python train.py --horizontal_flip=true --norm="rmsnorm" --residual_init="none" --optimizer="adam_atan2" --learning_rate=0.0011 --batch_size=128 --epochs=31.0 --weight_decay=0.1
Rows from block 6 of a small image classifier, named by matrix and row number. Rows with one number belong to one neuron. Each number is 128 + 32 x the weight over its row's rms, rounded and kept within 0 to 255. All counts start at 0. After the name is the row's rms in percent of the matrix's.
After each neuron's rows are labels from the 100 images, of 14976, where the neuron reaches its highest value: "strongest on" is what is common among them; "colour at peak" is the nearest of a few named colours to the mean colour under the peak. Only what is clearly more common there than usual is listed. The data: telescope images of galaxies (Galaxy Zoo DECaLS).
# fc1: MLP up (model.blocks.6.mlp.fc1.weight, 640x160), inputs 0-159
# fc2: MLP down (model.blocks.6.mlp.fc2.weight, 160x640, transposed), outputs 0-159

fc1.316 111 [174  84 157  86 115 136 152 110 153 173 168  78  99 163  94 138 147 168 171 120 160 156  67  85  86  94 188 167 115 117 163 115  88 103 161 105 134 120 135  79 149 129 181 156 121 145 131 118 107  71 155  98 108  92  80 136 110 144  69 146 177 150 111 137 158  92 125 123 107 125 189 128 130 132 136 138 111 108 129  91 184 103 131 155 107 137 100 103  98 145 150 103  98 135 188 127 120  59 165 173 132 160 138  87  76 153 131 135  72 158 116  89 132 165 100  75 149 138 126 116 174  77 160 113  78 145 144 138 153  55 152 100 145 147 153 163 160 124  70 180 180 152 172 186 104 147 143 130  89 167 147 174  87 109 138  83 112 144  75 104]
fc2.316 116 [140 149 125 122  85 146  89 114 121  97 196  99 129 148 183 129 159 137 122 155 147 134 138 184  88 101 169 104 106 125  91 134 118 108 112 106  99 120 170  91 109 117  80 153 103 154 146 208 127 113 124 140 151 100 194 109  50  86 163 121 139 110 129 141 137  71 165  86 123 136  89 155 186  72  55 183 139 148 144 105 148 141 142  77 188 116 185  74  91  95 113 110 199 123 102 147 117 151 121 151  91 149 113  95  87 101 142 111 122 145 105 175  99 140 110 128 166  80 121 140 113 136 116 145  76  83 128 102 153 165 124 129  92  91  79 105  85  87 197 152 217 150 127  87 115 132 108 112 138 182 117  80 132 143 130 170 119 115 152 128]
strongest on: roundness: round
colour at peak: brown

fc1.609 117 [164 128 142  96  97 153 101 139 123 146 211 131 122  96 129 112 101 129 136 134 129 113 156 110   0 121 115 109 143 108 125  63 142 139 182 147 141 198  75 144 130 131 124  89 170 134  82 138  92 149  93 131  93 146 141 120 103  96 143 112 133  79 113 107 151 129 122 128 139 135 125 124 124 114 123 149  41  90  76  68 110  84 192 116 170 100 189 139 179  84 175 122 124 118 145 175 131  95 127 114 128  93 135 147 123  98 169 143 119 160 149  97 165 183 158 103 149 127 159 112 181  91 172 146 139  98 152 138 117 124 106 137 108 143 134 177 182 135 101 169 226  97 136 117 168 152 102 105  82  92 103 130 112 138 153 131 106  77 102 123]
fc2.609 107 [ 87 141 163  96 135 140 128 148  99 153 126 161 163  83  98 132  92 101 138  62  99 155 127  89 133 114  58 163  98  89 129  84 179 124 116 141 170 190 115 163 114  83 154  62 178 125 113  95 123  75 134 152  70  80 103 149 187  58 146  87 183 141 115 158 120 157  89 178  69 125 140 115 106 159 149 153 157  83  66 116 146 169 172 168 171 133 146 195 159 117 138 134  86 184 127  96 140 123 125  97 135 145 133  99 167 115 173 138 154 121 162 110 179 137 165 174 119 189 101 120 196  89 174 104 106 137 149 155 114 120 126  96  80 120 154 143 130 144 129 118 127 145 163 140 163 109  71 147 127 115 140 183 134 100 110 107 103 140 102 102]
strongest on: edge-on disk: no; spiral arms: yes; bar: strong
colour at peak: brown

fc1.526 060 [118 191  95 136  59 154 105 162 120 141 166 135 146  97 138 113  88  96 140 113 105 181 179 117 130 111 123 141  87 125 147 107 207 111 149 119 175 116 141 156  77 149 111  59 185  90  92 134 173 135  96 129 147 130  94 191 159 164 150 100 122 105 153 134 128 115 135  89 105  91 109 125  77  81 176 157 146 128 181 114 156 144 176 139 129 136 131 116 116  90 161  64 158  98  90 113 126  73 108 137 114 137  96  91 120 159 144  87 215 169  58 130 138 185 170 165 105 128 127 168 208 140 107 135 129 170 122 180  98 132 119 147 111 153 195 193 174 134 135 142 103 138 130 162 119 177 132 151 121  91 117  97 127 100 132 114 137 114  89  83]
fc2.526 074 [153 108  91 198 114  90 155  89 136 122 117 115  52 116 140 149 108  95 133 150 141  75 128 100  76 128 108 118 188 142 127 114 143 170  92 119  98  98 130 154 155 143 141 157 115 114 137 144 142 138 125 160 134 131 104 154 116 138  88 196 147 183 172 106  38 121 136 196 136 123 106 116 151 162 173 130 159 149  94 178  82 115 132 133  62 131 153 185 203 116 181 159 112 103 122 176 100 159 163 106 205 121 163 119 127 131  72 129  87  51 188 158 140  70 122 124 149 124 139  74  97  88 101 147 125  92  89 145 134 160 135 148 141 138 103 107 123 122 122 114  93 164 119 171  78 117 126 128 158  86 179 167 127 136 115 158 173 185 148 142]
strongest on: edge-on disk: no; shape: featured or disk; spiral arms: yes
colour at peak: grey

fc1.273 116 [192 151 139 117 145 164 106 137 150 124 245 155 120  89 130 137  97 118 125 140 132  91 127 106   6 139 116 107 131 117 103  41 137 131 196 158 116 184  87 154 130 138 137  74 160 121  92 135  95 142  96 130 106 138 113  97 136 119 170 148 137 104 107 132 167  85 104 102 127 147 122 121  75 102 117 152  58  82  66  75 134 136 218 131 169  97 156 138 171  97 162 101 145 103 152 127 151  96 116  92 134 113  98 106 137  76 149 145 120 147 151  88 131 149 141  95 106 135 153  98 171 112 162 143 126  84 181 125 118 118 139 140 105 126 147 150 185 136 133 155 220 106 129 116 172 136 108 105 116  95 103 131  96 172 155 107 119 110  98 109]
fc2.273 104 [ 97 165 143  63 204 168 114 159 136 143 135 168 144  86  78 133  93 122 116  96 110 112 113 123 158 106  49 138 121 104 102  94 166 139 103 143  69 165 128 199 123  88 149  70 149 114  90  65 129  75 126 160 103  88  77 133 209  56 172  96 156 169 126 150 135 156 113 132  80 142 128 108  99 102 144 135 140  76  57 112 141 200 194 170 165  99 155 185 144 116 122 113 108 120 106  77 150 111 146 104 163 149  59 105 170 119 130 123 176 121 144 124 167 114 149 145  86 161 126 147 184 103 170  83 129 136 115 160 114 120 118 132 110 133 115 128 156 144 153 142 161 147 154 150 173 124  86 141 145 119 134 165  99 141  93 135 143 112 122  99]
strongest on: shape: featured or disk; edge-on disk: no; spiral arms: yes
colour at peak: grey

fc1.269 123 [169 127  94 105 130 156  97 136 169 128 229 111  91 145 103 172 135 143 141 151 154 141 114 102  47 158 183 149 184 134 102  75  85 130 166 142 119 145 117 103 168 125 146 129 158 142 120 127  92 128 103 117 116 105 104 120 116 173 163 107 172 113  78 122 153 101 173  82 137 137 137 146 109 107 105 140  62  86 107  59 132 127 174 141 123  75 193 166 143 128 182 114 107  59 145 139 125 119 150 113 134 115 188  89 110  84 153 118 102 194  91 123 141 177 130  94 118 163 133 116 143 109 146 127 112  77 129 126 121  69 116  97 112 146  73 126 157 130 128 123 227  99 150 117 156 121  59 131  95 115  95 136  85 214 114 129 111 111 107 150]
fc2.269 106 [142 126  89 106 114 113 112 135 169 144 118  83 113 142 110 161 134 119 147 124 163 159 140 101 175 125 146 144 118 225 102 128 115 121 152 112 124 143 119 129 135  92 142 144 102 167 174  82 153 132 125 170 128 122 105 125 204 135 156  78 117  97  68 124 192 182 165  35 102 151 137 100 136  21  97 110  94 116 123  78 138 163 145 159 140  70 141 131 125  70 106  91  99  49 115  87 130  92 140 168 108 148 146 145 188  95  87  87 134 194 102 130 127 156 115  87  73 152 121 130 158 143 123  67 184 107 181 131 155 111 114 141 129 129 132 117  91  95 126 150 128 138 124 167 184 124  84 132 114 157 102 152 100 138 100 109 138  65 149 103]
strongest on: roundness: round
colour at peak: grey

fc1.622 059 [142 159 204  89  97 170 161 119 173  87 146 121 145  83 169 116  93 131 155  71  84 133 123 125 116  90  56 104 126 108  87 149 110 138 160 113  33 126 153 169  58  75 122  80 126 201 138 132 173 146 111 135  90 120 134 163 147 196 136 182 109 115  88 149 148 138  96 115 102 163 118 160 139  99  97 172 133 117 118  90 130  97 152 156  99 153  91  75 183 134 104 125 101 103 101 164  98 118  75 136 109 123  94 133 121 100 146 141 132 179 155 118 149 120  82 103  91 139 123 130 195 195 100 117 107 105 147 124 156 136  92 117  66 125 155 111 141 105 183 176 140 132 170 125  99 137 132 138 133 121 117 123 194  86  95 115  91  66 130 161]
fc2.622 081 [ 85 139  42 165 117 131 162 166  84 148 124  91 162 141 155 140 125 121 124 181 171 109 138 128 133 181 154 145  96 163 104 174 149 124  84 141 157 118 145 117 123  99 149 178 109  91 108 141 138 123 112 142 209 114 142 155 160 141 139  51 121 144 143  93 105 126 168 194 141  77 127 125 250 123 160 125 177 140  98 175 153 173 102 125 100 134 140 116 146  84 133  96 114  55 112 121 134 150 119 172 155 128 139 123 138 171  80 118 155 135 165 209  86 137 128 146 128 148 126 150 141 115 138  72 137  93  77 156 104 160 123 157 130 118  91 121  62 155 142  92 142  99 150 112 134 110  49 123 155 149 100 118  75 160 103 143 143 183 148  93]
strongest on: edge-on disk: no; shape: featured or disk; spiral arms: yes
colour at peak: brown

fc1.164 060 [134 180 112 168  85 192 129 137 106 122 128 136 175  88 105 107 114  74 145  85  81 185 151 136 122 114 111 157 139 121 139 122 126 174 127 174 151  53 102 136  70  85 109  74 124  89 108 121 175 127 112 199  72 122 106 182 140 193 126 110 117 117 111 125 176 165  96 144 123 128 123 131 171 147  73 196 122 150 114  99 132 161  81 130 110 120 138 100 155 140 159  88 178 128 141 153 136  99 142 124 133 101  89 117 130  93 151  38 133 136 153  43 134 143 149 151 192 140  78 187 170 143 109 106 125 152 181 138 192  94 155 129 143 129 127 162 132 142 125 189 148  89 118  94 130 101 141 168 124 130 180 149  91  89  98 180 126 127 129 146]
fc2.164 077 [112  65 157 164 182 102 176 158 107 157 114 110  97 150 199 155 122 158 147 149 176 111 137 148 130 148 161 141 100 157 113 133 120  86 119 138 137 120 128 138 117 149 142 174  96 110 140 124  99 129 106 129 188 158 130  99 178 156 157 131 135 150 157  38 138 132 207  98 141 125 117 104 125 144 159  86 145 129 123 167 127 107 169 150 133 186 141 152 152 138 120 158 109  95 100 163  64 166 114 135 141 139 140 124 151 145  47 166 130  68 129 215 107  93 144 115 113 150 120  87 111 124 200 111 122  88  87 107 151 176 123 174 147 122 119 194  91 108 134  46 120  84 135 135  88 134 100  86 168 144  89 129 191 210 148 111 107 139 143 100]
strongest on: edge-on disk: no; spiral arms: yes; spiral winding: tight
colour at peak: brown

fc1.301 056 [185 183 186 115 167 130 133 174 231  84 117 122 170 132  93 126 142 109  76 125 107  96 150 141 130  99 118 111 115  81 110 131 133 160 110 133  32 176  83  86 157 126  95 120 157 131 147 113 142 120 123 175  92 118 103 174 148  92 110 157 126 120 110  96 151 139 107  53 106 112 150 121 116 131  80 109 104 140  88  99 159 130 133 135 130  98 126 118 122 156 168  74 156 153 135  82 134 123 140 107 150 123 118 118 143 139 179 168 152 160 158  64 111 140 129 104 148 125 100 149 140 163 125 103 188 168 222 118 114  78  77 138 139 140 185 113  97 136 109 169 162 143 147 109 202 102 121  96 141 169 117 137 111  74 141 141  47 142 194 130]
fc2.301 075 [ 84  95 134 152 100 135 156 155  30 143 160 112 108 158 136 140 155 117 146 111 159 154 164 131 166 179 163 139 100 119 163 152 118  72  98 124 219 140 137 141  91 119 132 163  82 131  22 155 149 124 138 104 204 124 113 135 137 100 155 110 122 145  99 152  96 137 158 140 119 112 139 110 150 124 117 152 107 141 132 179 143 154  97 133 109 165 141 144 126  91 129 112 107  87 125 148 107 166 106 161 113 136 151 123 138 161  92 144 152 123 149 198  86 135  77 163 125 151 111 125  98 133 149 107 116 102  88 114 119 220 137 154 106 114 131 124  61 133 179 111 131 130 151 119  95  88  34 141 208 107  57  97 158 164  98 156 142 169  72  96]
strongest on: edge-on disk: no; shape: featured or disk; spiral arms: yes
colour at peak: brown

fc1.583 118 [187 139 131 112 124 139  95 162 123 126 208 160 117  82 146 144 111 126 133 114 112 128 122 106   0 120 135 105 130 131 126  46 131 126 208 164 136 179 121 154 130 121 117  77 157 134  64 126  92 136 104 138  87 149 127 119 118 122 149 130 132  64 112 100 136  94 119  94 138 157 141 136 112  98 103 147  60  81  56  45 102 112 193 134 152 111 159 141 158  95 174 144 129 107 146 146 159 113 122 111 126  98 126 131 131  96 162 123 105 146 140 110 172 156 154 111 118 115 164 110 173 100 166 137 130  99 139 141 126 114 110  96 125 142 152 149 173 119 141 157 229 102 137 131 170 160 101  72  89 112 114 114 110 148 136 153 147  82 116 110]
fc2.583 102 [ 87 154 164  95 171 134 148 160 129 150 133 173 153  75  83 148  81 127 117  75 117 143 130 104 148 123  77 146 131 108 136  71 166 144 139 121 111 183 118 204 142  94 145  62 188 111 101  95 122  56 147 169  77  89 107 153 191  51 121  99 188 155 129 132 102 160 109 155  74 139 150 115 100 151 155 133 130  83  56  94 134 169 185 147 149 118 122 196 173 140 112 147 112 155 129 117 156 130 134  92 165 139 100 110 158 139 184 139 168 139 158 140 175 114 140 145 118 201 111 102 196  94 161  93 117 132 145 168 100 120 123  92  98 109 130 143 168 143 134 121 157 121 162 146 181 140  50 138 115 120 122 179 134 137 105 127 129 111 129 104]
strongest on: shape: featured or disk; edge-on disk: no; spiral arms: yes
colour at peak: brown