python train.py --model="image classifier" --dataset="telescope images of galaxies (Galaxy Zoo DECaLS)" --crop_scale_min=1 --num_classes=[3, 2, 3] --bias="none" --qk_norm=true --inner_norm=false --label_smoothing=0.05 --beta1=0.9 --beta2=0.99 --batch_size=128 --weight_decay=0.1
Rows from block 2 of a small image classifier, named by matrix and row number. Rows with one number belong to one neuron. Each number is 128 + 24 x the weight over its row's rms, rounded and kept within 0 to 255. All counts start at 0. Numbers have three digits each.
After each neuron's rows are labels from the 100 images, of 14976, where the neuron reaches its highest value: "top examples" is what is common among them; "peak at" is the part of the image that holds the peak. Only what is clearly more common there than usual is listed. The data: telescope images of galaxies (Galaxy Zoo DECaLS).
# fc1: MLP up (model.blocks.2.mlp.fc1.weight, 640x160), inputs 0-79
# fc2: MLP down (model.blocks.2.mlp.fc2.weight, 160x640, transposed), outputs 0-79

fc1.522:160086101144124103164088142153168114077154130151122132135139128118147085087130160145158135120095111136170107140141108123162148162149130127111108111111098142113116107118160140102194111094121104146152100128138116155118102157127117112169123143
fc2.522:106093108107134142087116165081112108105134129127071149082108156139146130131102157083173101151173101154120176125119119143160118100139099117097159136129093133130136177115093128169127105139161169134119099126135139110110101132099130150147102111
top examples: roundness: cigar-shaped; edge-on disk: yes
peak at: middle left

fc1.485:110150106151119110123120136085124162147107118134120124121114112124121116116119123113105119129102141175122120136118084141114131102108139136124168127110126154111131111132140151115154141145131136104093122155090138082129171196185113125156129157
fc2.485:177108150130096158160091135111109086113137144128148126121111121162137134126115199126147096135120095120151100142156107095169117109146135142147138123135162104122129129126139141116152134105125144175102154130138113071128121116107123146140149090
top examples: spiral arms: no; bulge size: moderate
peak at: top left

fc1.111:156148123160118100105142121176158126130066172102104136147135126163093142113113117147137131141123184133169088129179140162117123164086169159104152143138138150105153136128110142090140154117122116146099121100181147153135127134137103068150115145
fc2.111:117102169092138121107110146144149108113149141153113140144129143108129156115068130119066118094125123115121096139136149127146101126105081154141153139159119162123129149098128085089130109141173150144143111108117148096128096143122140136151095110
top examples: spiral winding: tight
peak at: centre

fc1.583:115134062178117091163112134127151119095128170132120133116132156152161095106130192140133145123126092140131096121152105111132134124157096154144124097126102106153169167084134168143156093097126151164107156114177136135123143110088124081201122136
fc2.583:115118152103156152135128149154094116122121110097109142112093129116129130175100111151149044136194128149102133118142148150140100132119122128104105133151145129114139156131129104124137105143156157132155082158152153158125107181109144155149101133
top examples: roundness: round
peak at: centre

fc1.617:157126126150137079107123140159149133110112151152096168148137130136096138113141145155176110146117139152154095128168147165167134131090134143103152113163111123124159149115084127121133151104117109128111149096186165118148115124121091087151132127
fc2.617:131102147092135119155138128175092119106159135132137160165144147116142165180127121165099143107162107103146098131102149106118129138128094136146129131159143122166164155115120114087118106143143136130126131119173151141170099130121127128146149144
top examples: spiral arms: yes; bar: no; spiral winding: tight
peak at: top centre

fc1.70:118126073148106077095109148093217135110131124142098152126157154112133099068117167092144126108064123161119119152143095183178153106142123133116149137119107140136142148094105118153136106112126155128106155114141156148104116120126088071163115144
fc2.70:125158096147092123114158085145144134146102142155117118134167119135134121142180131149137160143128137137140151113145156157149134124130121124088136098082075131143098141128110130174124140105105148113113151103129132149134155091082156061102109125
top examples: roundness: round
peak at: centre

fc1.426:177147133101140131164144185121190138104166103116100103147163126111126142085123159144165109176078108155132142095180129124151166146151112117121090082135096100123129100132097154115144158135149094115118113141118114134154101144139117113145123130
fc2.426:112131127104128131076151108098131166168108110172136133127149121122155122144158102099120180106122120090144161162074128169119147096099136129123145127121084139113108126135112092175100121148127109106140131106085097118128125141149160120102137123
top examples: roundness: round
peak at: top left

fc1.31:152101135111163142158121131142126096103148119148087133152165124145132100131153095171107173078129082114143143132120131162127155138120116127106112134113115158162145121140113150163096095126129137114121179106149085131128085103104119149106142136
fc2.31:143146106137120115135122161111044143119150117095133134111138141145123139182114171115168095162147110162129139120150127107161161121149165139127117126135150104139151123151120118113160126130120126107124126120151171130144128196148123097139114165
top examples: roundness: round
peak at: centre

fc1.618:113118123123152110140133112117133110106099127131062158132160128130132123143168129171124180105120133134143141129129143144132152151090099143109133140126098176146144158105095123169098111118116176121102157107153143141161074111082093117136093131
fc2.618:121132109117127109146108163092022137119135118099133133102135129131121156221118154128158090138168119151135128120137154123155132136139144139138122117137148098140143129136105127105166120131134122120127139139133160140151131185148133120155127168
top examples: bar: no; spiral winding: tight
peak at: centre

fc1.279:132127140128166115113142127166105122100117132136115145119165090111155151153135122172137177116162131112131145129129169152121142100065119145108160133107094143125144152129080136185105109137121132134110138139152146142144118097115117114118107144
fc2.279:138127098160136101151085157107031137104103128120098120112142121130116126150136161120149124121155135167126106114173132122173148131144143148121129130133128131138135114104110161092176121101124123109134129130130144130145142182141087122172141159
top examples: bar: no; spiral winding: tight
peak at: centre

fc1.40:166106127124139098123111147151143131091120133146100142150131113115110138113112155151180106144110108179167129141190148129188142115111130134131148103144123128122147147103116140116137171105130103116124149115164136099150103155100107115112126117
fc2.40:124099149100159160126128108161097138128149140137129136152138147118158141164155124164098112110178130085140100135086123111119130127130129136118150144147136104152188154119120109127092081111135149122096114136192139134154092111112128140099165139
top examples: spiral arms: yes; spiral winding: tight; bar: no
peak at: top centre

fc1.45:133132145117177161127132118135085125138106145128128119134125076119140139165120134156147139140176131097151145123147185147123116120067137107089116146132116143135118152097085118174105129118108148145100155127123117139170117098103110106080095118
fc2.45:126128100159135099143091143114021137117096138125098140117139118138113139166131155126154120128150137176121108116162129123170142133142144146120117129124121136146133133105108152095170120108132128106125138133144151138149141173149095113172135180
top examples: spiral arms: yes; bar: no; spiral winding: tight
peak at: centre

fc1.328:120109132110145123107148131162138109124111131140085174133154129140135143151133131171126165127146125154146136122139166184155125118095103135099140124101087176146127144117097125160117120114130149126100160110152126157143104087072088107123094140
fc2.328:120126098143127105153111157131020146108133132097112130111144124162122138186140153128159093134162117155123113119165144119160150135142153142131141131134136110138145130130105141101175131116132126105119127137143155141141132189144107120160144170
top examples: roundness: round
peak at: centre

fc1.349:178097104150095127153120116164168124081132087169133134145131137134092110099130159122174152141088093118164113151141117116131134167164131107125080130132113128154122075141141186103141129070118115146144127111139110172111116120127123101141124139
fc2.349:098161067165085113090129108099138119148117138145115133101136135144144112122165152088136179134138146127098133159111120159146114101177118124080142121120071119144121142114101165176133108140113150118131148100131138120088170119089128128131127147
top examples: roundness: cigar-shaped
peak at: centre

fc1.158:175072123172125135154109134166192117072100101147131114151120128112105097095134139121174156124097099128179115131161128103149154162131143137135090115131118131122125100133130160100162139082119112138132145136140098180125102126146118087154136133
fc2.158:102150081150095099080127145099153118143123151134101129087144132159135115121162166096148150134142139129100146121119120155178124107174131142101153113123085137140142154122107156194114103142129141134130177133137143100099138110107112102122099144
top examples: roundness: cigar-shaped
peak at: centre

fc1.169:125144091143096114104124116151137137132115141132100145156144147166138148124138138149145136105129131147113121125169141154136119117120126134104169105119100132108143142096088157165159160085112146141061171107197166101152169129105145119127128108
fc2.169:125130131109116158158157152173121123133166135107190109135105151142162109140109136164116134141119111098123113130085124115089137133166117092144088146179158109141169121172175124113119090177149110143174114135163081150144156134122160148127141120
top examples: edge-on disk: no; spiral arms: yes; spiral winding: tight
peak at: centre

fc1.546:123110137129176113153123163142135082111109154142091159147155117159134133118166120156122144101138089143156103123125116144136151169093103135115131129163110166142159152114115122154093106110113159100119164099150115116156056112079133110130121156
fc2.546:129133123114122128144124143103007127107144104105130116094148143126129147228111160120151091137181105142149124116143141111144133125136140142135124139147151105143158132151120155102168125137146137110139127138141148123164136177140149113137121152
top examples: spiral arms: yes; bar: no; spiral winding: tight
peak at: centre

fc1.94:136128104146116104133094142137181125085162136154110150134159160145140090067127172113144155078056139149144086138132106096139160112181104182139147119126152158147149099092129143094171118104097124142109138116129158121125110138142138092161144163
fc2.94:062134098132133118106127119129116110116094096147101154108115146119137114140135096130146127159138156157094120137130158194130086131115123098078106133104084147122104140119155101148135138170150137106157081166093163154121138148126112124167086163
top examples: shape: featured or disk; edge-on disk: no; spiral arms: yes
peak at: centre

fc1.200:151138060158095111133112141110194121086114127148109152137156149130115100095134183120159137112084113165126113128133107136158149129168120130112126120118106177148138152113110170163139127097135145129114126115152150156112132115079094057148127166
fc2.200:128160123152095124096133131130161119132070122163109128129154139115132111108143147137111151076133174144137118153158148151156118119125129150079156107101056146100110167112107127167158123103100165135108134090126150143117164108074138087141079124
top examples: roundness: round
peak at: centre

fc1.528:120101109168071081115089099116149147113113153176146156124118140150135137097133152131171137139069138146118112156133129128153142103127118132124157114147107176130156166126129135120205122109121138120083153120156167110138168152116123093160145149
fc2.528:089134106123139139083127110089164130160105090095100117103101139120129090076104103098106119122087140163091145161110111158122074110108118117074136134115112130090098096107152102136137145154153132125146081154080108114091136183124137140138096122
top examples: edge-on disk: no; spiral arms: yes; spiral winding: tight
peak at: centre

fc1.143:117094129171132108137094138149162113088134136139078160161155154153108125102156177157139148106096129140131102118145115136174161146133120181091136133135135186145141125100111119103144121099113146123124147092174155143152103131123094073179127152
fc2.143:112123104160137131106081118121164103110105089145087155151153139091108111082137141096124123121103179167104092126149111157168112141122082151108101140129089172126103122087104124105161122123159166109123121137111167118102120130135100091165113155
top examples: shape: featured or disk; edge-on disk: no; spiral arms: yes
peak at: centre

fc1.498:149110133121137090126100151150149148111136135154106154148128093109110153125125142144179092137113120147165127141186147125163134124093128142134148116143116127117165148104112147134134163113138092123128148115180163117159126148100105095142136140
fc2.498:128129149110135137126149103172101140130157129119156141163157146139147148185156118179096154131167137077143096146071131115093142146130140132133137164150161107160172136157130113089091109142118118121107137118182143138167113121130136133118173164
top examples: spiral arms: yes; bar: no; spiral winding: tight
peak at: top left

fc1.38:130129123106134125121128125162118083122121144142081167166170135140150148165155110176137172101141125112148105107141145163139144127103096164104129119114084169140152142101090126168112118126131153146100183078160121132153106080086122103140101119
fc2.38:129127102134137115134111154121010132114135130105125140113134123138115143211128155120162079141183113152116118118150144111154137136136144131126125127127122111142136127137118136105164135125134130116124113160141147146157128194137123116144128174
top examples: bar: no
peak at: centre